From a checkpoint of a small image captioner.
Model: 6.69M parameters, encoder activation star_relu, encoder depths [4, 4, 4], encoder widths [64, 128, 256], decoder width 128, decoder layers 12.
Training: 7600 steps, batches of 128.
Rows from block 6 of the image encoder of a small image captioner, named by matrix and row number. Rows with one number belong to one neuron. Each number is 128 + 32 x the weight over its row's rms, rounded and kept within 0 to 255. All counts start at 0. After the name is the row's rms in percent of the matrix's.
After each neuron's rows are labels from the 100 images, of 14976, where the neuron reaches its highest value: "top examples" is what is common among them; "colour at peak" is the nearest of a few named colours to the mean colour under the peak. Only what is clearly more common there than usual is listed. The data: regions of photos with short descriptions (Visual Genome). In brackets: how many of the 100.
# fc1: MLP up (encoder.blocks.6.mlp.fc1.weight, 384x128), inputs 0-63
# fc2: MLP down (encoder.blocks.6.mlp.fc2.weight, 128x384, transposed), outputs 0-63

fc1.210 096 [157 151  53 141  84 124 160  88 125 155  98 111 149 137 144 106 153  87 109 149 186 131 142 141 112 114 138 156 137  68 145  94 134 122 134 107 125 125 172 109 123 103 171 119  60 126 138 103 148 137 154 112 149 109 123 146 130 163 142 168 168 138 141 141]
fc2.210 095 [142 169 183 133 198 143 104  88 112  92 147 130 111 168  99 160 108 172 140 119 171 118 126 159 108  81  61 154 111 196 152  93  48 142 115 165 163 157  91 151 111 100 122 124 153 163 123 117 110 112 112 134 120 112 150 134 119 160 118  71 137 142 100 119]
top examples: text has "man" (30)
colour at peak: grey (62)

fc1.44 069 [ 97 130  94 128 140 128 132  98 163 135 186 128 146 151 111 111 107  97 128 122 105  52  83 136 174 135 204 170 110 109 120 107 129 122 171  74 109 110 107 145 142 175 151 114 127 162 166 136 166 118 165 223 101 107 143 106 117 110 127 151 135  47 151 123]
fc2.44 065 [139 162 136  35 188 118 103  99 127 132 165 145 124 118 124 139 164 143 137 124 158 148 225 160 146 101 145  62 176 186 181 124 112 137 112 171 128 108  87  90 138  74  98 143 169  82 123 119 132 132 135 146 196 110 142 124 107 155 117 136  98 190 109 114]
top examples: text has "man" (36)
colour at peak: pink (43); white (29)

fc1.230 124 [125 105 118 156  92 125  77 131 193  82 102 139 130 105 114 119 118 125  99 106 115 111 111  95  75 202 134  43 123 143 119 134 142 195 163 135 124  98 133 115  72 114 110 176  78 117  91 107  89 133  91 134  80 141 133  95 146 146 133 104 147 170 126 165]
fc2.230 126 [ 83 129 138 119  80 109 114 117  97 179  76 111 190 145 115 119  90 127  80 145 180 183 154 184 141 119 183 162 118 113 126 149 158 138  90 130 113 121  62 122 120  92 179  90 107 190 123 101 122 117 135 119 146 137 160 107 112 141 128 148 104  68 133 141]
top examples: text has "man" (29)
colour at peak: brown (68)

fc1.222 104 [ 76 136 131 109 162 116  80 196 184 187 111 121 111 180 156 134 123 169 118 113  92 130 130 162 106  99 147 114 142 110 122 174 143  93 136 166 128 159 127 175 107 157 142  94 166 184 151 174 132 194 119 197 146 141 178 128 129 181 118 130 141 133 149 129]
fc2.222 102 [ 97  83 145 146 144 119 176 165 130 103 127 169 125 142 152 156 113  82 118 125  87 131 117  97 158 138 112 100 100 151 150 177 191  92 137 144  61 109  61 109 129 135 106 130 103  90 155 120 134 149  95 122 152 131 122 201  60 178 141 130  72 122 123 137]
top examples: text has "red" (28)
colour at peak: red (28)

fc1.91 152 [149  85 178  83 146 150 134 148 130  92 160 139 136 168 125 154 143 107 139 183 141  61 114 108 122 129 115 134 157 117 113 156  79 174 118 109 137 100  80 109 129 171 163 120 153 159  80 108 106  93 155 145 141 126 183 115 110 180 152  90 195 155 209 114]
fc2.91 162 [193 112 109 115 131 139 181  97 139  90 127 119  58  59 123 136 128 109 127 126 152 124 135  79  94 102 169 116 132 179 125 127 127 134 130 121 156  55 162 174 118  65  96  82 130 171 109 124 134 111 159  97 100  88  66  86  90 145 128  89 111  70  90 125]
top examples: text has "man" (37)
colour at peak: grey (64)

fc1.268 079 [132 183 161 107 103  97 137 154 141 123 121 132  74 194 155 159 150 103  99  86  74  74 148  72 141  51 121 132 170 112 123 106 178 139 139  67 131 106  43 136 153 110 143 129  97 147 110  95 126 110 112 209  76 137 160 135 125 111 150 162 174 109 118 128]
fc2.268 073 [185  75 150  91 122 147 122 155  41 128 119  96 130  82 116 131 116 129 166 144 130 139 176 138  91 191 135 141  83 128 211 111  74 150  80  89  33 101 153 169  98 121  95  93 151 117  92 139 160 147 105  85 116  58 127 111 186 143 135  44 111 123 112 151]
top examples: text has "man" (34)
colour at peak: pink (35)

fc1.320 079 [100 114 148 135 155 122 115 154 136 115  96 135 148 141 142 122 149 132  92 159 177 152  91 139 109 185 154 147  77 122 156 134 176 128 120  84 157 150 180 106 196 158 109 107  86 154 104  88 117 127 115 110 122 136 134 154  74 107 134  96 116  86 122 136]
fc2.320 089 [181 157  59 138 109 129 155 159 124 112 135  86 128 132  95 167 146 115 130 122 184 136 133 138 111 110  84 141 203  71 139  60 119  92 133  96 106 104 151 100 100 118 120 171 127 154 151 140 134 120 178 139  95  79 106 174 138 196 102 117 127 172 113 109]
top examples: text has "man" (31); text has "hair" (25)
colour at peak: pink (27)

fc1.247 091 [163 116 145 164  94 127 164 135 135 161 129 118 123 161 115  93 164 159 105  67 127 132 153 205  29 138 159 157 120 161 103  96 104  99 131 110 137  71 119 130 144 114 151 142  83 123 169 171 176 106 144  86 155  91 145  91 137 156 135  82 139 145  96 121]
fc2.247 088 [122 149 104 135  80 141  68 140 145  98 161  81 116 141 125 112 137 117 183 131 130 139 132  94 179  93  95  86 124 133  50 153 126 173  80 138 113 121 141  38  63 130 102 167 135  96  73 169 126 206 143 146 119 144 118 107 155 188 152 147 118 144 160 186]
top examples: text has "man" (26)
colour at peak: grey (61)

fc1.108 092 [ 49  79 182  97 135  65 105 155 125 164 111 104 155  76  70  79 134  63 133 106 149 126 153 106  91 130 208  97 113 131 101 119 110  54 124 110  65 166 104  89 106 128 145 100 139 146 151 111 157 130  92 168 129 131 136  97 131 174 107 169 144 118 139 176]
fc2.108 092 [105 165 130 130 175  82  96 128  75  86 159 106 130  92 157 114 105 133 122 135 116 104  96 130 101 127  72  46 160 109 105 165 159 173 142 175 133 127  87 116 146  84 155 105 129 125 116 135  49 133  66 122 113 110  63 123 150 196  96 111 167 148 141  65]
top examples: text has "red" (39)
colour at peak: red (32)