Weights of a small image captioner.
Model: 6.69M parameters, encoder arch convformer, encoder norm layernorm, encoder activation star_relu, encoder patch size [4, 4], encoder depths [4, 4, 4], encoder widths [64, 128, 256], decoder width 128, decoder layers 12, decoder norm layernorm_no_bias.
Training: soap at rate 0.002, 7600 steps.
Data: trained on regions of photos with short descriptions (Visual Genome), 4.8 epochs.
Rows from block 6 of the image encoder of a small image captioner, named by matrix and row number. Rows with one number belong to one neuron. Each number is 128 + 32 x the weight over its row's rms, rounded and kept within 0 to 255. All counts start at 0. Numbers have three digits each.
After each neuron's rows are labels from the 100 images, of 14976, where the neuron reaches its highest value: "responds to" is what is common among them. Only what is clearly more common there than usual is listed. The data: regions of photos with short descriptions (Visual Genome).
# fc1: MLP up (encoder.blocks.6.mlp.fc1.weight, 384x128), inputs 0-63
# fc2: MLP down (encoder.blocks.6.mlp.fc2.weight, 128x384, transposed), outputs 0-63

fc1.176:180150143158097188125152153147091100178120101156061144154138111172090160142132158120169136145122126096088123163157181178152169122151138143120124155100174214161123085158201133124075086174168141
fc2.176:063140089155130143133139133150104127165137173200144149170161178130109123090069085124176105108096141140141090193156055137127159107117102148134115110137110097143089118132057197094117091159085148
responds to: text has "man"

fc1.198:083118122118130089156119089135088159117087110157168115178132150169107127185220119080125136141155124126150087127137100133208128146166147110081128117164114124153125190172159120091123085105114162
fc2.198:155090148142146102085138165161106174128140110159089168127179076140149082082106152104120090100136175132149165075161080160122067141085158115152125201096162120096088143103092168145121193101139114
responds to: text has "red"

fc1.120:091088156133138071055122132130100170133078120145089106129155068152120097136141117116151125136076172126104145114131162121127092166192071100129085181151131160090176147181137139142133079114174215
fc2.120:119132087142162147124101121141127113126126127161147117108125172138105155118070142121099086176096151128168179121122114147138152068096164093149154061069208075126097064102087123127131145123110076
responds to: text has "yellow"

fc1.122:168155069075117154203165135149091089140129135131083145131105154169168107082162147156146141131120117114136162072177131119061171105106083151185123148121134141154070180137095122151133141117181106
fc2.122:090105151169109162121110122134127125150098125140131118163132114114056110128155075121141134127157145132109129151112111111131127106152130096134071132110093091080158150191144093143101123175134096
responds to: text has "pizza"

fc1.197:107122166186044122108129137073059132110087132141135116095109109116063105059150149118082154119155087121138165070131181148147090122073119165139101097120182102150146142145148122138193146050158080
fc2.197:109101083083130142158132143159145133121165119200160123144073181053146143141131151183113125120165133132150188185089096112078145111156114189148123084099137165151117149126193120097174118162130135
responds to: text has "elephant"

fc1.256:155110168087153183125088174159147073126114126080074149116166124177152162188186117154074145144108129123182084063147114124080121164132137124156086089142093111089083127137157108124079163133107139
fc2.256:110136072137116090104125129109111148123093120196144125129099129096107116096079136158171031146098154171141164175100096104113158127155120177103139049128123135156201131180103143116123136148131131
responds to: text has "pizza"

fc1.35:108081120143135147018164128113124111125105093112110173188130111176152152076111100117108105198108139106149078076088143137136077127118170111116139143135147196151133166051131126147171181127137174
fc2.35:068123129120158151162090089125150149096114177119171130148108168092062152112106137143155143151078085150091119131126073133073126119139129186143122083074167034113092126155106128157114123132150143
responds to: text has "blue"

fc1.170:084147133105152114116152158113118107070163115120137063128134139110175150170172146137118136166101080148126106056111105093102099081121150170159118072147103110140127117108172140146143144070142148
fc2.170:199149177107096120160171118110096136134118126111089101098158136133134160174131141084184139101105198135085158212103077093127163153100117106145175122131148144076094116097123147083161117089062141
responds to: text has "train"

fc1.316:146149086196112163145127067156114164124108167113144154119099127136085111137061143158150178139155142164119093158173089106119114070114105175130150094150156117057182131117075148108101112150147122
fc2.316:074095117150112167104100116123114148083100100186083105142072105165151115159139094155139106169128165119138133088152128138070096167133135158201081101130099133121149097150082124057189104090091129
responds to: text has "giraffe"

fc1.306:112157121122128067137123164103172126146096100086162103151085113126132128122142129065151082177106132164100143152084115134125113149168076147091143074106130124191131122112141125052068156176159182
fc2.306:175114119120123141153115163211103118128132142119133141136170127142140102156129163122100201097176159120158125159139140124135147141189163071119162146117131077086125098139093192143153110117070103
responds to: text has "man"

fc1.191:081142126123107125089197115143113120114115098122073135129077103094153139120133174124141138105129128107102184128111108159109157087181190084144124133147107097144115190144113167107070130112117147
fc2.191:114100153167152083111128162197125060102136144111133124125147141156087115115100178111122085122166090111122186062172109134118133158147108123188136128165137154146140056126088184159142142083134112
responds to: text has "red"

fc1.138:079096067136103139157125074077187178158134088103125072130126112186172101119136094151119114134127155123195127086129070114113134185105150132132130161093126132168115113122135150110083171119173166
fc2.138:114156183142160114147164162129122124082128118085140092135188136078123120077095121119091125113068111119127169152141077072074094085113127089126108126153126129111109103146202104152155163106112186
responds to: text has "man"; text has "wearing"

fc1.372:180112151103088087157140065124148086140127123113109108138165076142069145157143133126151130114107083089140113109156116072137166169143122079162140166118170172159153135072095134122104139101180135
fc2.372:146155155202122145106137128079098179128175170119143155158122186160151145097135173055091090091133106140166121167099087147169104143154146179113133099096190082059121128185122127115120145149073064
responds to: text has "zebra"

fc1.362:120134151108054121139112071122103164065133079097142121131109162124133075118123152132168134116152146123124134076142154064101097095152114152140137164133055101103185107126131131106098149108173181
fc2.362:165078151148115140158113136166089121178080107150061089160186144209132143170122174161138092111143107157098135144141139132158094129071064146147087090120121110155096139150122138105138138087063149
responds to: text has "giraffe"

fc1.254:087103164117097099088103149109089105132141145170124122114152149163190112149120164122120142155096108124173135131103123060135147129167138178119067139155117171104139118094154085131134103076116131
fc2.254:159120087149117133127182124156135155114151126124114083153198186096148115156136109127172155140110180181099104175155091131075101120148146126191188118103104142105140123113179119112095093068126093
responds to: text has "train"

fc1.116:049155125185102129125134137073113144118130135123131068128113185122153163112136125125104173094146159117151080143121146119131121104142095072147106097172146148055120129141137114136168111153162150
fc2.116:109080154111161142159148109074122153147080122106074139123132081124138126162155107098153162125086107160097178145115103103109094142120134173124168166112151094170116164105147102100103077140137133
responds to: text has "man"

fc1.242:127130134194142095094120128077121128124123122128142125118137156072109111145110136138131111205088078101168117109108160086118172115153120121119069164057150137184201092154107174172099141122166127
fc2.242:143117119072121110150092117110103172044158156166098144017153067156110169162115116080070124121088136155170107196122104160156117123154159128146185129173168115145129145150149152125137144075111131
responds to: text has "sheep"

fc1.333:144139176144118075124164119041145093154102123147102087096104155172079123124128139120130107094126134109078151106123075113101124091076104178180105142145156119170115092115117082082159147145147123
fc2.333:122123159112131101068124092136167099164158165089084114133161100121115162149096049052089093119119139116170118155171140174103073117141118083156141068119104210130126127121129088096144170097128119
responds to: text has "zebra"

fc1.175:105154126129125101141168086099125114179110152159118125171123137104081186138181114087167158176070109144138147124154044102112102103133133090115114098139133181112126124104135158155206126098155138
fc2.175:144160133082136136144137108154191095143134139169109140147162066114129141087142126096128127109079105135133114167148162112142155120125130211137157099117189153180062150103094137066161150122096103
responds to: text has "sign"; text has "white"; text has "stop"; text has "red"

fc1.337:133118101113124122119187170122141117150151117125147096243152122159130146151108144096146125104150085091155105134167097122119151109054181152059175179146099054114146112134139093161129118074128158
fc2.337:128127152188159159118130135153113116128080142111145135061171098087195127119163053101138147116105157083158085148118134124122106077171143102183127084145120097116137114154146143102130082109199185
responds to: text has "train"

fc1.353:122119148134105135140076140098189171132132180165117065152122159169062155107059130117115073110086153155117102084148130172089115100183192176124168137158126101090138168133016103123117171119157142
fc2.353:190145113105133147123157165068148124156140136094128107160116108108183071141103104183123076076153098127171138135125139031123150129133086120102130102112135143158160119153093151118012192123160117
responds to: text has "pizza"

fc1.215:117107142199107120081090157123159137154133101097170135112112222146138087109157152088150152137170139158116074050171143138108143114109095085114100182166100052100086126100180103072115143114124091
fc2.215:075107070113159145114095127153100158110143091083107129150125123107122125114084176159112158137153073104109109189186149093178147107139093175121052047178156159194097149154117156105143151150099162
responds to: text has "shirt"

fc1.50:147111118209077083134124151126150125121139159153138106166147107154123166173087138146177121130164180147146131134147160124165142063165126082170104210173142086086135106122135086148134156111135107
fc2.50:046148098126186178122133172144129102127164137157113138129132127166164087153074143100105113178164143074130110098105094093108150156115089162166109075111098153225107084135159132133123148108134111
responds to: text has "sky"; text has "plane"

fc1.298:113112106168125082132192078095095044148107111141091139111120185133068145128216146091123117124118094164154088125180119081091135075154111144112152124120151189181124105112169164178124106103163120
fc2.298:091144161109151202179161209131127138112196136127114127146125108092151146182096123117139112137158106107118134135128065178144118179076133104174091106140073107166159137150088063111099149184108168
responds to: text has "sign"

fc1.340:173124121090139162082087130133130052157129112107121138129180186144082165139159119114105076140145162153152148156109094098085153081121104093148090130098166076123115132161143136146118122105065134
fc2.340:138098099101130146142095143094132075154188108137137149131097163168042150096127090159145138053137142144125145110157078099139107157175073101103115087148071216182114179123085142114192183159154159
responds to: text has "horse"

fc1.104:161138149064115153194130170153160164108134140109077112127084162140104138131180128111115146074133135136168042142094168137141192164110189132131190133162132136190149127108101159093082176182159145
fc2.104:111095109140155134169118131132070171129096124103194145184155097131163093125075147132107101152133119190164132085130123122142112130131097145071115182134136106142186150149166104145063178100100115
responds to: text has "water"

fc1.289:143141090156134158115113114152142165146101063099081132143164080161142121168087201135143111119186165104131089134133131091144140228121168148168154184127144150065167112185152141149082147176154091
fc2.289:107049138149120177123093132122159126147126114148150115139162088067107143069147063117156103178112175079163117106169149112094080059114113115127150143097164117128095113052117119144125165117128119
responds to: text has "giraffe"

fc1.58:154110106113110115065121164150097128091144137126086103124149078133172149161105117123134164184118139174132122124139137134074114113072081156076090113106119165164139118189169103094155151100121096
fc2.58:152154120062112068171106148074118112174156157108126129066093155077154130084083122085099119121128085170126120135142098091096160142074124136143183109134138152173129094116130157151163138079184139
responds to: text has "brown"; text has "horse"

fc1.203:160182156195167113165096093122157149067147138079103104111116138130138111163111156135095185101153108099160189098111138170065120150115117122132123089119151170080144144136160145137117084091104058
fc2.203:140088137126125163103115144145117063154097166143101135094130158159099162058177123136154157070074148101121144122113159095149191122104159154186135125098135097068156124161134131103104175140105126
responds to: text has "giraffe"

fc1.34:144145134123089124169130164084130162104124156101106091105096213165155143138114142083121045099105067157126172094136128094093102197155129087082092098113029149077117148134161148115083132109178136
fc2.34:131121129111162084087124106159163144066091126094115143172098136112100113114154104133131133162131091185135097127120108104146116080088106173126112137098105124129114193130112108110111148142062165
responds to: text has "pizza"

fc1.28:092142163127056127124119117100140089131090144073106180069107119121085151143108128081122119096116135114189025169081163099055106138158159084142110115133135139119121153128196125129107166112172138
fc2.28:167076072117122077175095145068081172074143139151121141141165198148138104114142115101121155094129068135075226157150163133137126168092105116099085162136098129139127116144114100186057142130127124
responds to: text has "green"

fc1.105:166101133156102174137135109122127144139118118145107131068126195123178104134103185123131162098109132153087154097125122084102166124130094128091125149116131153071064129106126125166091097122174125
fc2.105:104177129126138124133097151168146145124132104149080105076163114142120119128097125088167128127142153126131119109140108169153096165122145164181168132114158175132186111108094123040159142126082125
responds to: text has "giraffe"

fc1.199:212169087088149082161103153082098108146109151101156088060131066141149099145061154104147124154127110051146124127100118088093118155126175153074134161112165142187110164120134142124133157131151087
fc2.199:060112146192116183103049175168151179120136132159113120119133167140133134144148103141082142148130052114138066147188156151205155121128126126162122118090138096078103136135169096148089099124118147
responds to: text has "man"

fc1.64:083157209114127091143152161101172150148119155181122130072128106139138150137105122101126123112128103166133078082126166101111150123098154182148137094101125105045115094031098096125127159174133121
fc2.64:188075121148158130126091154129116146072142156106081097168173147149111129170117157079100202107127104086182065142152120136136079123126171123171082131166097089151150117141125149130134117088207083
responds to: text has "pizza"