From a checkpoint of a small image captioner.
Model: 6.69M parameters, 64-pixel images, encoder arch convformer, encoder norm layernorm, encoder activation star_relu, encoder patch size [4, 4], encoder depths [4, 4, 4], encoder widths [64, 128, 256], decoder width 128, decoder layers 12, decoder norm layernorm_no_bias, decoder activation gelu.
Training: 7600 steps, batches of 128.
Data: 203450 training examples, 4.8 epochs.
Rows from block 6 of the image encoder of a small image captioner, named by matrix and row number. Rows with one number belong to one neuron. Each number is 500 + 25 x the weight over its row's rms, rounded and kept within 0 to 999. All counts start at 0. Numbers have three digits each.
After each neuron's rows are labels from the 100 images, of 14976, where the neuron reaches its highest value: "strongest on" is what is common among them. Only what is clearly more common there than usual is listed. The data: regions of photos with short descriptions (Visual Genome). In brackets: how many of the 100.
# fc1: MLP up (encoder.blocks.6.mlp.fc1.weight, 384x128), inputs 64-127
# fc2: MLP down (encoder.blocks.6.mlp.fc2.weight, 128x384, transposed), outputs 64-127

fc1.112:522460503495521505471509523499529482413485519501510487485540443504550473513540514513491463538515549507520469501452484474487521485493451465501481503478498477485482487480528510527491501472511509
fc2.112:516521499510495489506508505511461510489452476538478515483463539511473538494527460494457486528486449500493489480531546507510464499575503496530493515501533525528502507481484515490490483553501489
strongest on: text has "pizza" (38)

fc1.104:541471539494502518462511498505527523509480493541487526455495509536543467507489494488534500541470513518498496490478469479500518469549504475519508523454508507473524465499502496503493501519460511
fc2.104:505520440456506481487448522483449518483430481484494473512529540497538553497529516509460461531504481524519513480503506543500506541504476529486525490511484502498456506524487496504496514522489482
strongest on: text has "water" (40)

fc1.199:475517466540512441471508512508512468508503530488509555491470515497490518511468482513507541489530482497505511538467524528441534464484489487506494504526522488534502477519475475537487496491507509
fc2.199:487447498490486509524479504557524457547504523489481474470484471506501500487488512438540451478505528485485495490507513532529495525500524470501494487479500467507510496513546551500512478514482505
strongest on: text has "man" (29)

fc1.362:485512507485529512514554512514524507486527512508487487504458533491489515495528502496503556470501458436536519516550448483486543540495474499479499450508515545499482485491490471556524508511521509
fc2.362:503505479499454471530453453503509491550497502449496513542490506495521487508470534536505497508482507514488477463542526546521475484502538558521452502504499490529526510493506501488488473486528506
strongest on: text has "giraffe" (27)

fc1.197:501492533484477471528494487473486526460525527507463504548519528504491491483488494482497504529520505507518483507532483482508512520530533536471498499527538503487543516492473540542515502522478526
fc2.197:478474504461465522484470533530456453456524486503503502507503524489497528489492505486517476527489496498519474455448462545502499496464489479501484543491514495507510525500504486519547470465537535
strongest on: text has "elephant" (31)

fc1.134:512463486485506504536507480484468477473499493483480479543472521532550460498519478472448481502507478511521482504481519463504468518517457523514491533533548490533509459512504523486480529508536476
fc2.134:502468492520483481486531523523468470495512465552512484447527476516457491523467462496504497493550520530499512484513473500492483486490508494467492515548523509500478499481496500480515493521497483
strongest on: text has "sign" (55); text has "red" (31); text has "stop" (26)

fc1.337:500500516509508514496497500500484509488489508459458520584525498496554509483477467515518495517537511488496472500444455486516480522463478513471483508481494521450486514484486523494485465485531485
fc2.337:480505504500492477493461552538539523464512517536477470503473455523436493547496516462505497466498513527488447485508516459496545500510524484490485516521523461524509466511494488494516515509487501
strongest on: text has "train" (37)

fc1.317:496502528501512507514502520513560500481482519513498515515464481480510524518520532470490515518451480525513477466453505483482530477504489552558477505512479499500525463518482496530505465479533491
fc2.317:525483525495546528497499491512500497505484485503526502514485513551502473491494511549508516488492485528468503542527556478512494546474510513553519496518506525489472537507529477486469515517520518
strongest on: text has "pizza" (30)

fc1.256:505477502497498498468512510516516534529507516455536518448569449543504541489485455503523549483498507496495511516549519460522505485511541493476488511494500484490491499474480525500492495505509479
fc2.256:511455508505513491535499534522502467506481509528457458508504501514527453475541501517489489517499503502478477494488543486456475474510524517499510516468528502488495553500509455539516480531579512
strongest on: text has "pizza" (28)

fc1.105:484523490506480548511508465483463476508522474500510506493516527513454479503463490466539515480476424461522460508523487470506498509520516560511517446487540545500512461445497498515498460482542497
fc2.105:470496503469491489474486568496454481507510531505523494493583480476518543496537512495503528495542464539535531483505487517521539472494513483461497478515514498482511471515516507510444546515483442
strongest on: text has "giraffe" (39)

fc1.39:524532523522535455507502489526466482505542464515477529491467538498529490506488467526524506512520536526512541502520504491523517547412497486496526539485526481457515444529508513510496502513548517
fc2.39:522455497484470529512528504467568506509498481510520490461545501551523504450537504516510444468473484470497471531472483514472486491527517497497509497517534487505510497473512499532562488538496481
strongest on: text has "man" (37)

fc1.198:488528466569501535485511548491548489475493532462512492518533513465470493504476477502496470532531498482533500540481510530480507488488549543541490478513496526469457525515508507489513497525516481
fc2.198:538507515503512471507545510496482465486489497517505494477544504480539481490554525492510491515492505470531512449461506474456518539505484462477458474457486495512464493501500460496477492490467522
strongest on: text has "red" (26)

fc1.58:548479521506496474498507470511497492548522510526476506482503455539507527442498487463498457519561520513505494511529483531498482507479485484475471483524496426499475498495439505505494488564470491
fc2.58:525516495456480525454506452517511490482501506505459474487521495439510536470530493502500557519499536515565484535519545531488516493506464517514512506505498504505466517534491534488477488517513526
strongest on: text has "brown" (32); text has "horse" (27)

fc1.120:482509504502492458484484527473492508469542472519530491494491487463433512523477547520500499501504516510510534498504524529457518462510485487475516508494539477520548495521516483494534486540521510
fc2.120:484498501500516504549511510538479483501474503490491497490532519479534459505537465477488439523545527534469552520480499516464491470495507489506519473481479535489441533491534479491492512513496552
strongest on: text has "yellow" (30)

fc1.108:519572489530512490499516504515512487484490506487491473473499480480495490531492504470519480516550502462497498560484456530466487520503532517487498514501504473479501493491524512500446512536472479
fc2.108:527509506461519527481498481530494492493487490520494480506490540515479539500551511455515470522472554526482496499502505475502512474501501485514522531535502543534492470491575514494497514486476525
strongest on: text has "red" (39)

fc1.340:522548474500521541492506521535484506507479549503510481460524468512538476466510506473548460492516520499477529462510486532557481454537481515450486493519497494525501441496520490502482506527537505
fc2.340:523527502531481531501523533474501487505446495502507499527468519499516492497477480488474565512515524469483493534488487490473488509484511493489544536488498477501500526493480464533483487514504474
strongest on: text has "horse" (26)

fc1.289:505515498496525506509501506518477540490498509551475547500528522497455510498511555449522520532506527500495518493542491475523479512485484504522502477495520484524519459482510509505454479520522458
fc2.289:513477493508480501519515472508492508461502494454521497469487526480563492482492432517463515471498456518511522489511495455462522514514523474488540531524512472502496466511479509557542514488494529
strongest on: text has "giraffe" (27)

fc1.242:451507529464493521483530505523503524502516534537470431476551470516475522475475480489487568492483498539499488493522460511491482503521531474486543505496500508507517495496501529518493481471516544
fc2.242:560473487509494520507515509522500462495529499473537485525491508507502479494526493477507485460511545477518529494495492526519520536505478546486480509532500488509514523479445458472537526505501481
strongest on: text has "sheep" (27)

fc1.175:542559532521509502479532482520512487474493536513499506521506520524500492470516464466524503485530486506517438570503502517496488518494485532542475532555496489492479475501533499540486509495558496
fc2.175:561495498466477509487533507520493444487470483480514495445488467537479526547527487488485471496492514541474513522481498518494533493508512521528557503538542501543502511509502560495528483500474483
strongest on: text has "sign" (66); text has "white" (34); text has "stop" (32); text has "red" (28)

fc1.170:504561540538495452536521513545493524493476487477484457530514453521487491519480481545529471488503473482500494491478455531522505474481491494493456509471485478499491518479524490546444534472500546
fc2.170:517475476466494512451495548520486526505500512475510455511465481488485523529469546490517484488485535530529496470487522511488496518538477506505512467500466497534553502506496510437520510523498487
strongest on: text has "train" (26)

fc1.35:504503518480509516465491514493444477489494499502487512501491507500481508498499505548534506514467479484453505464490485513494473531496465481466500536506517441466464434477478507518523494492501512
fc2.35:494525488517502489484492489495536483526519505471485478528506482502487502519518468494506471459520557520502526472489468509483512467551521539490480476534495534463486525528540463476479533438547504
strongest on: text has "blue" (28)

fc1.50:485497530483541500443490482505485459530484545516484537536476529526544467462464533482488495486509513554524497544485479482512517536474531500509488487476504547506469513455477504501497522524489485
fc2.50:483492542530482489561506481493519472474527494481523479527478493452498482507530515527523466504517471506502468455513516476501561525514468538464507484467487494513508504532523487550500536490487486
strongest on: text has "sky" (30); text has "plane" (26)

fc1.64:474451484525517477517527480523492499526535506470529512508516470541565487505480477480509519484455456481511513522504549479490491531479480513504511494450508506494491470491452507485486503554513496
fc2.64:471535514525543503507481516492525513528523476514466500496521526539491502477484546526514478482487464535501501521511504507490540504519506482495481523507463468477439516489488464498500470565520478
strongest on: text has "pizza" (31)

fc1.56:489478459466540539520492520544512550494533475440518473511474505488462488447486477502527518470541502503505512508474548505503496504500499494507489512517545467504536508460493491506475514509525503
fc2.56:466441515510487492529529494478506509517534500519445459502523523512491539484528482487474506507474488494462446513474535471473529503550515511507520474515485476487479544506506524519541505528508483
strongest on: text has "man" (30); text has "shirt" (27)

fc1.34:484497521482522487499525452536516520487481482509515483481510477544533505544519465479526520486531478514517484521459494492459485506499476539472531522499532525485524495479491509508485457483504498
fc2.34:528525487530504489503463520520479540488489488552477540469569485497519539528500528475484521516460481461504515542443499478471495529518527474462479569520521504485492480512474543517481546495496522
strongest on: text has "pizza" (46)

fc1.222:541537484532501513500530522475527496520499564494490467479502512516513481524495487458474464521514452485508508526474504494466522552488516509461483512499484542512473499530508515505564541480486528
fc2.222:480516480483489499497548506471471498500486485459504531513530487516512489491560495529504540498492511541476459500516468473452486564500526494487494463474474439511497463509554507501467498514473478
strongest on: text has "red" (28)

fc1.333:526509509470481520472505526456459545498492458490473496501520494456443500472522504492517433526531483528512460515507493516494493512459466517527429494491508496458503490506528517499484535537483483
fc2.333:478459531493531478492487506513500469496487493499534511482539519479489506510492512485535507469511496496477524467499491477549521474460521478538482489518504514527488464533533566552502481495453478
strongest on: text has "zebra" (46)

fc1.372:513485499457522482478544487515492544528464510512491534502462523452471474490504518487490528490491505508538439542493463492537483491438497497515503515507508514477509501504564527476456554511508520
fc2.372:503487507450455535473485512506534465507511506503513506467503519483493515479498529520483498475510557479457497470469510477493498483507511489524498448530500504516495537491454501506527490496464469
strongest on: text has "zebra" (28)

fc1.353:473456506504478479444509477508502497504483474530533544501503482495540517498495473474494507470493546531522491475499521490496488537486478511502508481516466496461458510468513503480493514487507505
fc2.353:485488482498539485482500499477490517446507498490458484464502494478527557529501490517454521504481474504532452499514519469487474530504524499517533519481484536517483488536513540516516489485483478
strongest on: text has "pizza" (34)

fc1.203:485545525509477492493491472515500503501473490427457499478540531519464517527487516537483486499510450488520518481527486543491496504512516528503512434501450491502511457469504466516509494484494473
fc2.203:484530474504524464511511529467443498545511519464521437516500459536541475528504484461502518481502493528483544519540481508518533516474528561525481536506502488514499470509505524491502507505492463
strongest on: text has "giraffe" (25)

fc1.215:468512460495507520470485482501470490502449460516478506508530502495511481500493468487547539505537490488488488522464492481524450470533495495471508475553490504495483494466481504531505519521498485
fc2.215:504494497490501506499529526498505488501515454489489472507515484505480509432521512466489441510529485486471541459512516518520532541507531505485503513510509494464492530497512459475491470470539523
strongest on: text has "shirt" (27)

fc1.328:486465518535536504509482486508530537531528544452485510465469503538503504540483531464546494489488556505497510503564540501473478445463532483476447494499536443512516495483503505509492489500494469
fc2.328:490490497466517483495466479533474525500491539525535520478514497459457494493503455523489530480506475504519467509503481497503513484491553502498534514521472544488490522530532521479479453494477478
strongest on: text has "man" (26)

fc1.316:489481455503488482501480491530484500529529486512483523486465489523473486486522488495472527521494476504510528483511494495541529443526523539518527438531530540516481457446512478504526544472497530
fc2.316:535530544492509530502552479469483500499513513479520500466511459491531486483517479500505508497547468475493488513502504530507505570495489520483497511484517511554558475481538539494518520494517530
strongest on: text has "giraffe" (48)

fc1.28:498467506469490465492481514502513462497448477457501504472503466503535526499515502530519472503490513505503498476463498521525506508474546497547510546509487501513463452479515538458509536521496491
fc2.28:513540514542483508508490501482495551526477498510520498514458507472497510488476493547480467516526499502522508472510471463498500455535487506529482512506470517497521558476498491491486549471485501
strongest on: text has "green" (25)